python train.py --crop_scale_min=0.5 --horizontal_flip=true --arch="repvgg" --optimizer="adamw" --batch_size=128
Rows from block 2 of a small image classifier, named by matrix and row number. Rows with one number belong to one channel. Each number is 500 + 40 x the weight over its row's rms, rounded and kept within 0 to 999. All counts start at 0. Numbers have three digits each.
After each channel's rows are labels from the 100 images, of 14976, where the channel reaches its highest value: "top examples" is what is common among them; "colour at peak" is the nearest of a few named colours to the mean colour under the peak. Only what is clearly more common there than usual is listed. The data: microscope photos of single blood and bone marrow cells.
# c3: 3x3 conv (model.blocks.2.c3.weight, 80x80x3x3, standardized in use, each kernel summed), inputs 0-79
# c1: pointwise conv (model.blocks.2.c1.weight, 80x80x1x1, standardized in use), inputs 0-79

c3.18:503523539473487570497521451433576469567476548524525497486511469602482549467466602506467453470564608525526457480504499513510455526448439477531488475504511472509549538551526503508548473491492515472462542527520474497460475470521607481480461520
c1.18:502528595473462585472486492478514482606496542515520515512472481533471528460526608468488486501572585490486394459510506470548462566516494442485500476494451462515515481522516508542513487469495514503472506569552447466512492438565521496473446464
top examples: cell type: erythroblast
colour at peak: purple; blue

c3.28:499545491472496482476517495412548557519427500537446497473416479505458500460488463463501398485495532521523451516505498501456491523448512511447511513484494480525579479496519506435515429520478495476507550483481536522542540554441516343536482459
c1.28:524542491519505486513507487483572529493491498515357549504441483493488516448477490475512461475431507511504492523491501511512493533419508507500500498477475512515540493507519507435523460520497494490480535504509537504521536511408513299570471481
top examples: cell type: segmented neutrophil; smear: peripheral blood
colour at peak: black; blue

c3.39:512583483409488524541515459512535531534453528501450501540505558539493509517437525515485477545544594428512449512522566500492492496404509493499453438476529472506570516569527512510536520514467433471502477539500499525412532498511553471422480454
c1.39:508546520455502493524516466517481523536478531399462535506497519529491509488510529515464482544527568470517454535526548523518484470449493484477371296463520469528536482537535538549533501534502490525500497522489511519448534494505521512475523492
top examples: cell type: erythroblast
colour at peak: blue

c3.79:510448553541535530440542489542537518556552465362485462508534523542569420500568520498416525518453490489469447540513532534566489499573524507439417423511489469506503505514504529455485503527525477531500519525522492508542462536479520504544516515
c1.79:452499516489505513454523494474571564523427492475522504548538531543532518506546444529421531484527542514545460562517525553495481454472475481497366373521494480499574521528527533458531488513500517515449463522477513507539491478443528473459514571
top examples: cell type: erythroblast; cell type: lymphocyte
colour at peak: purple; blue

c3.21:495522469524510519459515454463488491495502561517509502493479490521477469516426501531569413485532539557481481499419507488503532522369436566447511513507502434503504494500537516475557486458495477460550572565457455538525538576518528457557563536
c1.21:513466493522499547482484481471464481535558598490508471500528501547541440467477553548423453510525556553437424438484542529532462512477498501463467491526497453523503556508534511492596504483475502494395554543451480512578533523549565518538514488
top examples: smear: peripheral blood; cell type: segmented neutrophil
colour at peak: purple

c3.1:506565505476521484557543528494522511531474477493449465520522554483481473544474505497448481504514538418498458543541524472505440540390463456504413405522524505537574530562527497512526481526517415507469520569531493529440503528544555487457565522
c1.1:525546520486510493546484545495478515514476466492445479455474529485492461530501512485437484493507546424506482555531500509531411546435448416503413396533519532521568504541501491517539493532542399531489513524545514538445531539529559526478580500
top examples: cell type: eosinophil; smear: peripheral blood
colour at peak: grey

c3.11:472538487525453567483506439471504616497467540500493570453474584511536546527486475573508459533527546524504543515405504528414549499442491498541470476488464506539586530542467544511508476477521513530508505528498525567439549505558533498463504526
c1.11:506513570518454586461495462540486576529480559472493514445460574520539440559529482531509470608524531500484520472459512510478514509422515494437433457504494493555508494536455544528497449468519542544487536572547534544511524438536478524498449453
top examples: cell type: segmented neutrophil; smear: peripheral blood
colour at peak: pink

c3.19:513519457460533550481550461524501502609506504486465459513505523530494455496487542493437463535497489471486390547582537574563497448516526511509490511415572480514485488547508523410495433594521518473497499445488484496528524507484512554497550462
c1.19:495511447436496530459539501511554522582467509490470491506593564556486496537509492516469454551492517513517393517480548549535467462421497564481440440474462503554509563540513524453514429487488536427495518486452484467498518421468530493501508554
top examples: smear: peripheral blood; cell type: segmented neutrophil
colour at peak: blue

c3.25:521529535515514517528467518540508551489503532450505472522394505542517551524518535500478508548528569517565512518478512514503462515473503464569485433495440491421550418543521488509511519522544541554444492541540512478347499443467502475441491505
c1.25:531505526516491513505449506550492542500519556485484468521378486547524535527489549496518507544512541511553530532456506512542498529452513482534505448489432517420516382502544475496502516513557506522475492544560522451378498435466501414463496495
top examples: smear: peripheral blood
colour at peak: grey

c3.66:506498519465491502509564505496516486586479490391487443496564461513512524493531561489482497548465504558534512514519509477506447494465537468511421360515478506462530503496478523468475470480507611458508513475533485438551500418429484449506503521
c1.66:515424550468471513444557510476517503583504512488528442506530500531497532482506553517367502551462529531531472479517529462514359516481528426517449474525454480485536517491496526435491392471497553449469510490538506492512504494481502466507520528
top examples: cell type: lymphocyte
colour at peak: blue

c3.38:523551544432506526578557387535584507598482502490491462472530448495494472494606486505484521539497520518478519550525520525548521509576556504535492475503458485425544494543460482486510469511487548486503464429470469499469452453494469519494434480
c1.38:475519557424521506555471475464555511543469489523494521509519447470467551437555437473468520467502525523534507516500510498551474536599529464618517510507500462411562518489478496487449407508409510490511450469477425514487492493538500521457486528
top examples: cell type: lymphocyte; smear: peripheral blood
colour at peak: purple; blue

c3.59:525540478560450521517493502551459516452477535406450499514474461518560556470532526523553547511423546551517499508418516519500466458472487429506388416478440512517572503504549529506493511431484501530468513490519515478498496440490498436534463545
c1.59:508529472555441515511471482533506509452436548445479511510517452486534544467504491532522559510448517524535518516413537532482440472426456465508416420485480512495559491498580519472503444417509510505447500472498553481519492409459498437523458569
top examples: cell type: lymphocyte
colour at peak: blue

c3.35:482525537514518506470496503516609538514424519465483527550507497419470548466511455501477501509453569522553495512485461515439520514515549495533465455497420547485558496558521529513499484487536494588466389515537457547497489495594508526484481578
c1.35:507529538503506460498518437515647520567432490470485504563474507423475519475478472499497514518423529535552501480478475519468526521528587531542484488510462523498471475536492517531509510467510476586517368500515440546501485511573479485514471518
top examples: smear: peripheral blood; cell type: platelet
colour at peak: purple

c3.51:500453497500451445446448485501521545449485453456561547524543490474519604470426480487460519497493527541586520486486475522451535535470523511596460465513535515453584561541499506541484523473498546562483417504545471523535536457509525550458490499
c1.51:515460498523465468445458523530489547472536498456531533464472483497543521504398518514483503515531529486569531499459450553494529519429459517526461428459520527454525531562528550504539518478550560547395416511544493490486501421488528552534418490
top examples: cell type: erythroblast
colour at peak: blue

c3.3:479481507514435526476591564541564592495463516492529492495479618450456485636497451494484511509534480533500525464508484474506459467489384501432500505521425487500513527534503503444458512507495527493504507500523504526513524499532444448533527506
c1.3:472479535497413515496579537517553577518506502496528488518490611482454497640502472483495499494557500521488493452523494470492443455501383501457513517516401439497529512519472499449458520501478532480502506507485469524528540542535448496545513520
top examples: cell type: lymphocyte
colour at peak: purple; blue

c3.54:500549459482562491588530515461542488545443502491464471451560570522520448503482492543431492488513494512510556477545473542496518477579498494466444423535600515511503570535464534482518489600506470556446544470470492505472494492497548562461518463
c1.54:443538508480530493608518514447518507520444493511482500472515552522549483519468495554423495498516534497544538501533451533475465419571508440490413419514574516473566515527471513470533512589515493541431499522462481470504516482503558571452506514
top examples: cell type: artefact
colour at peak: purple; blue

c3.65:513552576470495482529557521554535527603476509410476504511514526497490487521525522511519471581466555485496498559581503521527450528472505447496412383504525533582518547522543489533526447529534528517451514501546538488501541484454478502536469486
c1.65:532540554485483510553546525538505521585471516516493423481474513469482449557518504447519478588372504424416509520553494475521491536481495443442500497488469553523491500495506448535463512517494455493524503487558504520449491505459469443521485392
top examples: cell type: erythroblast
colour at peak: black

c3.36:498474602450501475519541473480563557523548501499494475538500472505480532436541501477480460552474594521535489569514515565520457513577541487575484492476436485492571459497518504511513454482544478487490394519524497512515470473533505479471471616
c1.36:531453555463499480486550465493564549518491553515509459515468482512484495448504534491490493561458574518533489576501505575497506533517539518533474487501400516520519476515541525542540477475553487493474429514540525529492447388513501432478403594
top examples: cell type: erythroblast
colour at peak: black

c3.78:529490489523517582520522482518550542568531560478485400459559560572527453530532542553508472573485534525463446572510511534470508436475471516534484479476518435502507521483449520488487472492593465495547495452556510492468505499456532482468566573
c1.78:501532471511526570552507524510578580522462543478465470479576564557542484541519523581511470591495581516475442565482513523481490474432455516547461458511481463498552563539493533501521472484541490516503488477539500492461540460476535438497520583
top examples: smear: peripheral blood
colour at peak: purple; blue

c3.33:533440581498447525492514511545481545570489527482480483503478480470543511520550534460521539559501512532459498541456501496535422504542482417520374434481447509499532432471514586535516515407518534512497486501576538533452518500459513516488511471
c1.33:467498510476475530518516520491541545468401524509463539528515528511496537516513455533508561518512559542520501550498498508457369465479531414549395419510456452498591517502505497511497459453472500506480449487483514540479525467448535458475526571
top examples: cell type: artefact
colour at peak: blue

c3.31:516496481543498520481383548517512562376516561466489500525457502538507514528612506490475588498553522348534463546462499540493463526534525488503506480462490542486542431488512496523515479503515533510517534513506529529511501509497518489484474538
c1.31:525415461533496518456410529517493543394536528494513497507472517528509542531503491490461535487555522346539468512447496532505368522518513439521512496430508542483545434490500482482516423502503512511493506515498497523515521517518523498468475532
top examples: cell type: lymphocyte; smear: peripheral blood
colour at peak: purple

c3.20:462548487473567520528504515497531520481490524501475531515418517495516504512507482534537483494563521423551525547495504530450596472512511587475529487489528522414556499529509462500517524567558456515557463544490469498440444574435516424409503518
c1.20:489451502473507562530549564498479544514536540484530514497520558565576483550509541578418456548534590511524512480527481498510492464534517488506457447522486489503539579552476509503541493531519468494373489553515434510489499467479578526470490552
top examples: cell type: artefact; smear: peripheral blood
colour at peak: purple

c3.23:520496554486455500513484514505508557482475505476561469512458481530516508518457586518437531452529593542524459530432519515521426548444524483549467450469475539477589422485527545506509503409514518554537497511556493521507493443507556455520541573
c1.23:462517512503481488509499509480556578516424524485485515526455511526486514515437529556457508399566586521543438519480529485467444532458534461526513471483483485464605418521529516476491493442442514527556496490533461509527536490502527417545552556
top examples: cell type: artefact
colour at peak: purple

c3.4:446533485476475406466506549420508556565460518470537518502550505550482465537421549485500496511549537518473438493466495490517541546431509581449458457554518533547504554547549516525557511452495547457438492519458469506481520478467542452543499556
c1.4:463508476479515388494528436413490487546459499474497470571564413485431496448521433456498503487462462474437494500522540489445517573535570554490523518551514532512474513470555415554507518535515496467512499444433487488525533527485486463469502512
top examples: smear: peripheral blood
colour at peak: purple

c3.27:493509479456456484453537467495555505515528488501513480522540461515525456513415515531493457459537502513493470514483513490546587492491527550460520522576456531471487515550508476470515527443475482458524474523457469494565605487512483358591530576
c1.27:504468506499500475431532475486536503558517531489489494504515472549557434481446508542446460464538526516464429508512530538527539505504552535444503502573479540472478539539517501469569485470506478479491498570461483471592598501540525402586483576
top examples: smear: peripheral blood
colour at peak: purple

c3.26:492532488481489495450508482467551493533466497522408521492478499494503475526433508492562478479516486418534483481489494486495602514427508577432531514494499508462496464482519496458513507486463478454637501521487462485543518580443498398575520514
c1.26:504547542496484512433568495490527463606501507474466465468549497516584369519474516538487459539409520466467440471552529537523521534451517550447475487506468530496473550584523526480541513505516478526509523522514465492553543487477548543552527501
top examples: cell type: artefact
colour at peak: purple

c3.46:443368543491535551450523434496482454546479513454568484499475470505484479471439538544477475502489555541540491481523464528498550412556508488543489529523513537443531515457550528479516509501495550559551431505485471510609470461480483527499459484
c1.46:483478556477486554504531497514477505528478548427521520471466513534554446508451575590492497525523611501550464475522431544499512446490457499524405409518497543464537529511537533463581511471520521527476448534523479506505486447444555528513476527
top examples: cell type: erythroblast
colour at peak: purple; blue