config = dict(
    model='image classifier',
    dataset='microscope photos of single blood and bone marrow cells',
    train_examples=97085,
    image_size=48,
    crop_scale_min=0.5,
    horizontal_flip=True,
    targets=['cell type', 'smear'],
    num_classes=[17, 2],
    arch='repvgg',
    norm='groupnorm',
    activation='gelu',
    weight_standardization=True,
    depths=[3, 3, 3],
    kernel_size=3,
    stem='deep',
    widths=[80, 128, 240],
    loss='cross_entropy',
    init='trunc_normal_002',
    optimizer='adamw',
    lr=0.0027,
    beta1=0.9,
    beta2=0.98,
    eps=1e-10,
    ema_decay=0.995,
    steps=20000,
    batch_size=128,
    epochs=26.4,
    lr_schedule='wsd',
    decay_fraction=0.2,
    final_lr_fraction=0.05,
    warmup_steps=600,
    weight_decay=0.2,
)
Rows from block 6 of a small image classifier, named by matrix and row number. Rows with one number belong to one channel. Each number is 128 + 24 x the weight over its row's rms, rounded and kept within 0 to 255. All counts start at 0. Numbers have three digits each.
After each channel's rows are labels from the 100 images, of 14976, where the channel reaches its highest value: "colour at peak" is the nearest of a few named colours to the mean colour under the peak. Only what is clearly more common there than usual is listed. The data: microscope photos of single blood and bone marrow cells. In brackets: how many of the 100, against the usual share in percent.
# c3: 3x3 conv, stride 2 (model.blocks.6.c3.weight, 240x128x3x3, standardized in use, each kernel summed), inputs 64-127
# c1: pointwise conv, stride 2 (model.blocks.6.c1.weight, 240x128x1x1, standardized in use), inputs 64-127

c3.163:158156129158137172170132106113127151104160168130084111108122130156128102097113100144100111122120141151165130148148157125144119183122099153156141164107137105146158129108151150147120133130131092
c1.163:151152122153136150169174096126136161122155157134080120083142114152122119102125092124095122108128149124164126148146163128152163180125139142168137176108124108160163138090126138118108144133144107
colour at peak: blue (46 vs 7.6)

c3.171:090143100121067123106135125131120098128105123146146116130142106123130159130094133129099069113138132126151154146143107126122137112108121141092067151101130131158138144126125104077130102134180143
c1.171:107144085148063140123134121126111094113136126142147111121136109122151158138091143101096101095133148123151149136147119125130141127073132157105108151112140115133127144119087130060090116129148147
colour at peak: purple (66 vs 22.8)

c3.97:119229122153094227154132108140130148128123137186122152116115171100113098147122137139091131155127149136140134138116121157136121124137105096130117143123139127133139127123112125123105113154142124
c1.97:119220120145084193151107130148123124115110109182123137129127150103135085152098134128094114134117151129151136133133125165138144116127102111095118114135096137123141162144133116149098106146121129
colour at peak: blue (53 vs 7.6)

c3.16:095142064103110119131154104156125108107110131117160125113130105117148167167108133141106083136118166129143188152155113104134141131112130144122112134119109175125113151125073089099103098128127118
c1.16:107133093123102131140156085159126109116136139129138143108153130125146161134129129149085067140102167127131161140137103121117135125114112129128112151109121161091131137136080087067120084135134156
colour at peak: purple (66 vs 22.8)

c3.181:156147142141121144131113152100056145090142123148152132143145114140127120119127145137147142153135130155121134134119118124126093125127132142084151078095117125072051106143120135135179133124059135
c1.181:150156146149131133149145131114084140120163123139157121140160085136107131090136134128155133152141118169117144128119116121116116107130141132098156098085126108095074114144123129077185139143071137
colour at peak: purple (92 vs 22.8)

c3.139:134122125141154145121082126106144113132124166151088129115108127170121106111132105186125130147137129170140116118161136124131092198099105156116165133143116088109137116111121123104127091107132110
c1.139:149136128143140145120079134096143099137124148149095114122115139166118098088151094174130136150162132173129116104135129126130105196116097127118172124139113104101140098121098137105149105112129126
colour at peak: blue (45 vs 7.6)

c3.207:152155137148136187131084132096093121132133114165133135148148145142147106121124161129139129131121112133152131098109120093124088133125112126112164071175109098079083109139121132133156172106053155
c1.207:142165143117136177147105125116095139142155097161135135148147112144165136108122144114134123125117122143124142088114123094083078120109131134148144096177135096113065097127125147097151168118054153
colour at peak: purple (67 vs 22.8)

c3.136:104108138098162113099120130130138086127087148115104155178093167149118124110138129181137162166143094128159133116125116128082139115148123108103133135092137135141157114146105113137094100085176077
c1.136:141126125120149124087095125125138081142087149141103149169143149152123115116166134160128168168133071141137132102123114119088130123106055111067125115116136131130154098148097091124115108056159111
colour at peak: blue (27 vs 7.6)

c3.213:109151119141074159161158093149123087116141177129135086132136163108150123138095172120094122112166138132134149101110132107099114117130163092182155184117175149149147121131120143134089174112132108
c1.213:083147106153118158154157116143135115084148174125128091103129166104155135147109170092092142109171155114112125102112129108107113132123172094167149174115158129140145135130133145139081167118130099
colour at peak: purple (52 vs 22.8)

c3.60:066130135110111120104148108095123111139103112115128128157153145109104166139146129126158086128144130132140113111137120116127132136100166077125127155165143092114159150118151117085165130115141126
c1.60:107124104120098142119165108132110105117104145134152133133163146086102136134160107118151096132143132141138138138127100135121136119113161074143136155146170113127149153118132118053189108119150125
colour at peak: purple (69 vs 22.8)

c3.113:136164117113144190165162094157125152116121123144122112109141107107115114145129093155111115149098156136102138153111131157132145142163129103135130125138125168127136159141114071118120123138118134
c1.113:136165134141127157146171114187143137137108109150105132094161089112118107131132100144129082134094144137111115143118099154127111112182140101125125134150112154114138143153114076138125113140119139
colour at peak: blue (44 vs 7.6)

c3.18:103200099102101164138136122136113111120109114124144164107107140135109146134106087116098110099136159133193182158164132110137140149119150148120144147130094171128134136124122099119092073112163154
c1.18:116179099081092158127128128119123118101095110120132147084115149121115152147093087114102112084130146152176161156170136139151144160131134150114148138154094154114135139108111097129073048108155164
colour at peak: purple (66 vs 22.8)

c3.63:087122140078130105086106114119164125143077122123142177145130143085135151161168142148160139167148103176103110139129140141135117122147164091134135120125136126124130123108128133137122127135131129
c1.63:094128130085133117086099112107154138128092139113151173136135168106124152135164152147171153159140115177124116169118127141128103119187138100129140111104144116130139119102121127134118122127134129
colour at peak: purple (54 vs 22.8)

c3.128:087162107132144146105131120115155114144097100117154136146130110119075153145148121108126097120151148123129112121133115139140141082113153120115154165106143140135121173146136108141133124144149126
c1.128:120143105141134133098106130138135128114078096132149116117164083113066155166179124105124105113149125126117106134127138167141138073131149127110135142139126126134118197153158070120130102147135126
colour at peak: purple (54 vs 22.8)

c3.142:091114142109159116093073126103188125152107155139091105124087119151090107155127076153135127133104087122178111143134134152154147170152120118111137132158130092125167139109127125105125116117169124
c1.142:132133139123159147100068119119160121141111146170100124139128146149066090088158091177153133149129113130154117132118124142122154159150102088107154124161140089133162098121114093115136110084159162
colour at peak: blue (40 vs 7.6)

c3.203:090143108114135120099109143139170113121103119137109114112116149100080155126114091132140120151131101118159095137148113160136184135211131094131125131118118122150175130137145127136152126139178082
c1.203:108139124110112130107127118157160091130089135145128122123126116102076146109118107148163090152130110132160122145149110123103189113193115090132128136121132137168171106156156108110146103129176127
colour at peak: purple (63 vs 22.8); blue (31 vs 7.6)

c3.4:117157082101137134123122109125122134104096096130136142118100138129113151139116132137125105117148143151180183176168145136162139153140135159112149124165106167122111138143096069076122093131134157
c1.4:113150116075141135116122115096122140095103084113137143116078148143126159134112138130137111112148148164162156176165131144154122145149132150101155105173107146109107139128101079090118098126119159
colour at peak: purple (78 vs 22.8)

c3.101:106138137133140161152154103148140154131145125122107178095121163124130103052093130104109140047052124106124146134066167136081099083132120133164111135141133157129128090114129130143125102117140136
c1.101:088142149120137162120146126113124160134137133110127178127126163102145101069080150115126134072070137111120154160058173144083092074135134131139120127144124155142122111106144127149122118115134118
colour at peak: blue (44 vs 7.6)

c3.134:096137130115136148120133116119134102122097129141134118167144105107101102113156111168156163218205126162154122125127129121131126129138146093138146144131151070133134140173103125118135138131127111
c1.134:116141115141146150132144135126139131127122132144125105149146111108086103078151091171146162208193127156148147146123143138130137135150140118144142128115135105135138137172065127111147125110115102
colour at peak: purple (70 vs 22.8)

c3.112:137100136077171157138105128111120142089135115148129189127139142120145108121115146112109103147105138125117127119114147092105114122087121092144163127155110092119100112096083119142103141152135100
c1.112:150123143108152142136130127118107151088137107136124159114216117135143097142166121126126082123108137131110130126104147160146106134104111114128145140187115125091095148108102112138118131154099102
colour at peak: purple (70 vs 22.8)

c3.174:152118103147137163190169130163133139108170152116152134132153100119151101167109090078090131110111138102109175130138137123132130122144115156126116139118107173112130124122097118140092115090110148
c1.174:149140113152142151166168103170155118135139144139128131124207076106124100161162094074110101109120138101105144111126118159098120104143121118129110148148110161121136133128093096121099123101117134
colour at peak: blue (58 vs 7.6)

c3.175:160143126154142140154140141137151176150159137138106150068124106127103107088106106113105112060046116116133123142076182156113111109146133127165097126145132143113145109123135131143116128128147174
c1.175:145150114136141143138143143125151172148155143143132114098129068122101097124107075115128103085095124116152134155082186160137124135163160122147119130117123136130138138142136129122131139128133142
colour at peak: blue (48 vs 7.6)

c3.71:129130143116134135134140110136127129117114128112122177131131120114167132138118194118144113101089140134084093137138122088134127110084136115125133155120135096146122124086137099119090153134146117
c1.71:107131153103136129152136156117125161100129154099133169132079131156185119162118197140132109108106127131139123149131126107144119128122166143139121170113136115127106130050137129130085160137129121
colour at peak: blue (26 vs 7.6)

c3.106:095142136131107125125152123129154171161130141156131076110131087116091140140155083126142077179150139134104117149130121151156151128165141113144095128094135107176120147111131161108120125149137106
c1.106:132142134145103132141151137158122154134127139150093100115156122131091151129133101138138084146134117155075103163156081133166162153163103141127103121084131126147104125105118152135116113143107092
colour at peak: purple (58 vs 22.8)

c3.208:108237105142100186152131113131143140135122122154125132123122135140118118124126133140114104131133140133174128156149142144133144142140150122129147158114109146131166123126125117129086081133142116
c1.208:134121126121121119105098112110119087117099104118118133136185116106100122139173127115134099115144113123118114126118099160128123110119104107087127090195114125103116148133149087105143101099115122
colour at peak: purple (70 vs 22.8)

c3.30:150111101124114168129108103097102099093128139142170158155105126125134149122129120135118138149146146132089140130106099129123134132096141141121153103140105076090054104156084092101125136107090141
c1.30:151153134117127171147147129094132111113146158154146158141039136163142108078126124156144130174149136157112180125132107132122111130102140131157159122121116108133100096135107123105151118109108138
colour at peak: purple (86 vs 22.8)

c3.75:097151133101139142102130198094139150137151128167110096107111093157118100117134151130137115165143131119144129163160132108174123152126138158089142142103097094172129151104133176128136112116175102
c1.75:099157133134119154125136213108130130127143128171135098102136114168123098111128167124105112142134124109150141167169110124157133149127158153111145108095100121147105147103095155146121124114153111
colour at peak: purple (65 vs 22.8)

c3.205:131150122070170155135131122154149106132131138136147134141120128152101135114159164176161132187170136140159133145130097134121092148142145128120189129101132125127135126095087146112122134110123100
c1.205:149152119092145161130144128148138085152126111165154099155109125163116139104142151186134115184162136122168147137121118146131102149128127136129174093097102149105135140105064146112151130093114133
colour at peak: purple (53 vs 22.8); blue (37 vs 7.6)

c3.194:149140133170135147160090120139126141137153119141097116119125125160151128108128140130133115117095096119178170119136157122129070165132088167148136065157118136120114081102123134112114133111070133
c1.194:141146143143126143152107109139142132132122083136103122115127121154146123125124128135144113099090099135177163114147128121131073162131101152149141071161116135146129099111124103098092127096094140
colour at peak: purple (59 vs 22.8)

c3.95:146141118122093100097121110156135075134119132130129125127122108136100119110117110174167105175135106180131147124138113120104101137151153123118133100107124171121107118118144132113176136104099115
c1.95:152145120139113126104111116163129100133111102127124108130145103101096127091145094125166115145140110156128126139115117129136104128177155114089131091131093148102122130117152126109177142115098106
colour at peak: purple (67 vs 22.8)

c3.138:162166137129152144134110107128119123121104110119098096152121144142114134097104094134102113099080150126159157124138118179112121164141112131125123083155089148089162101148134094114156126103094130
c1.138:161156119141143130131112108121120144112135134106117110146138139121118132096123093132100125099107151146144151131142122205118114152143129130136125092171088149074151107150115089123154090066078117
colour at peak: blue (50 vs 7.6)

c3.198:101112124116143099096123128136160113140104145135094086132112117105084152121103105139145114146153109131185108126150136171139174132184142090157143156146169121139198126150134122109136134165156097
c1.198:119131120123115118116158143164164112144120147156111104119137097089067147121130080139165110151159129143170134138125125141121166108187144086152135180133165134153176126146117096092133086140151119
colour at peak: purple (66 vs 22.8)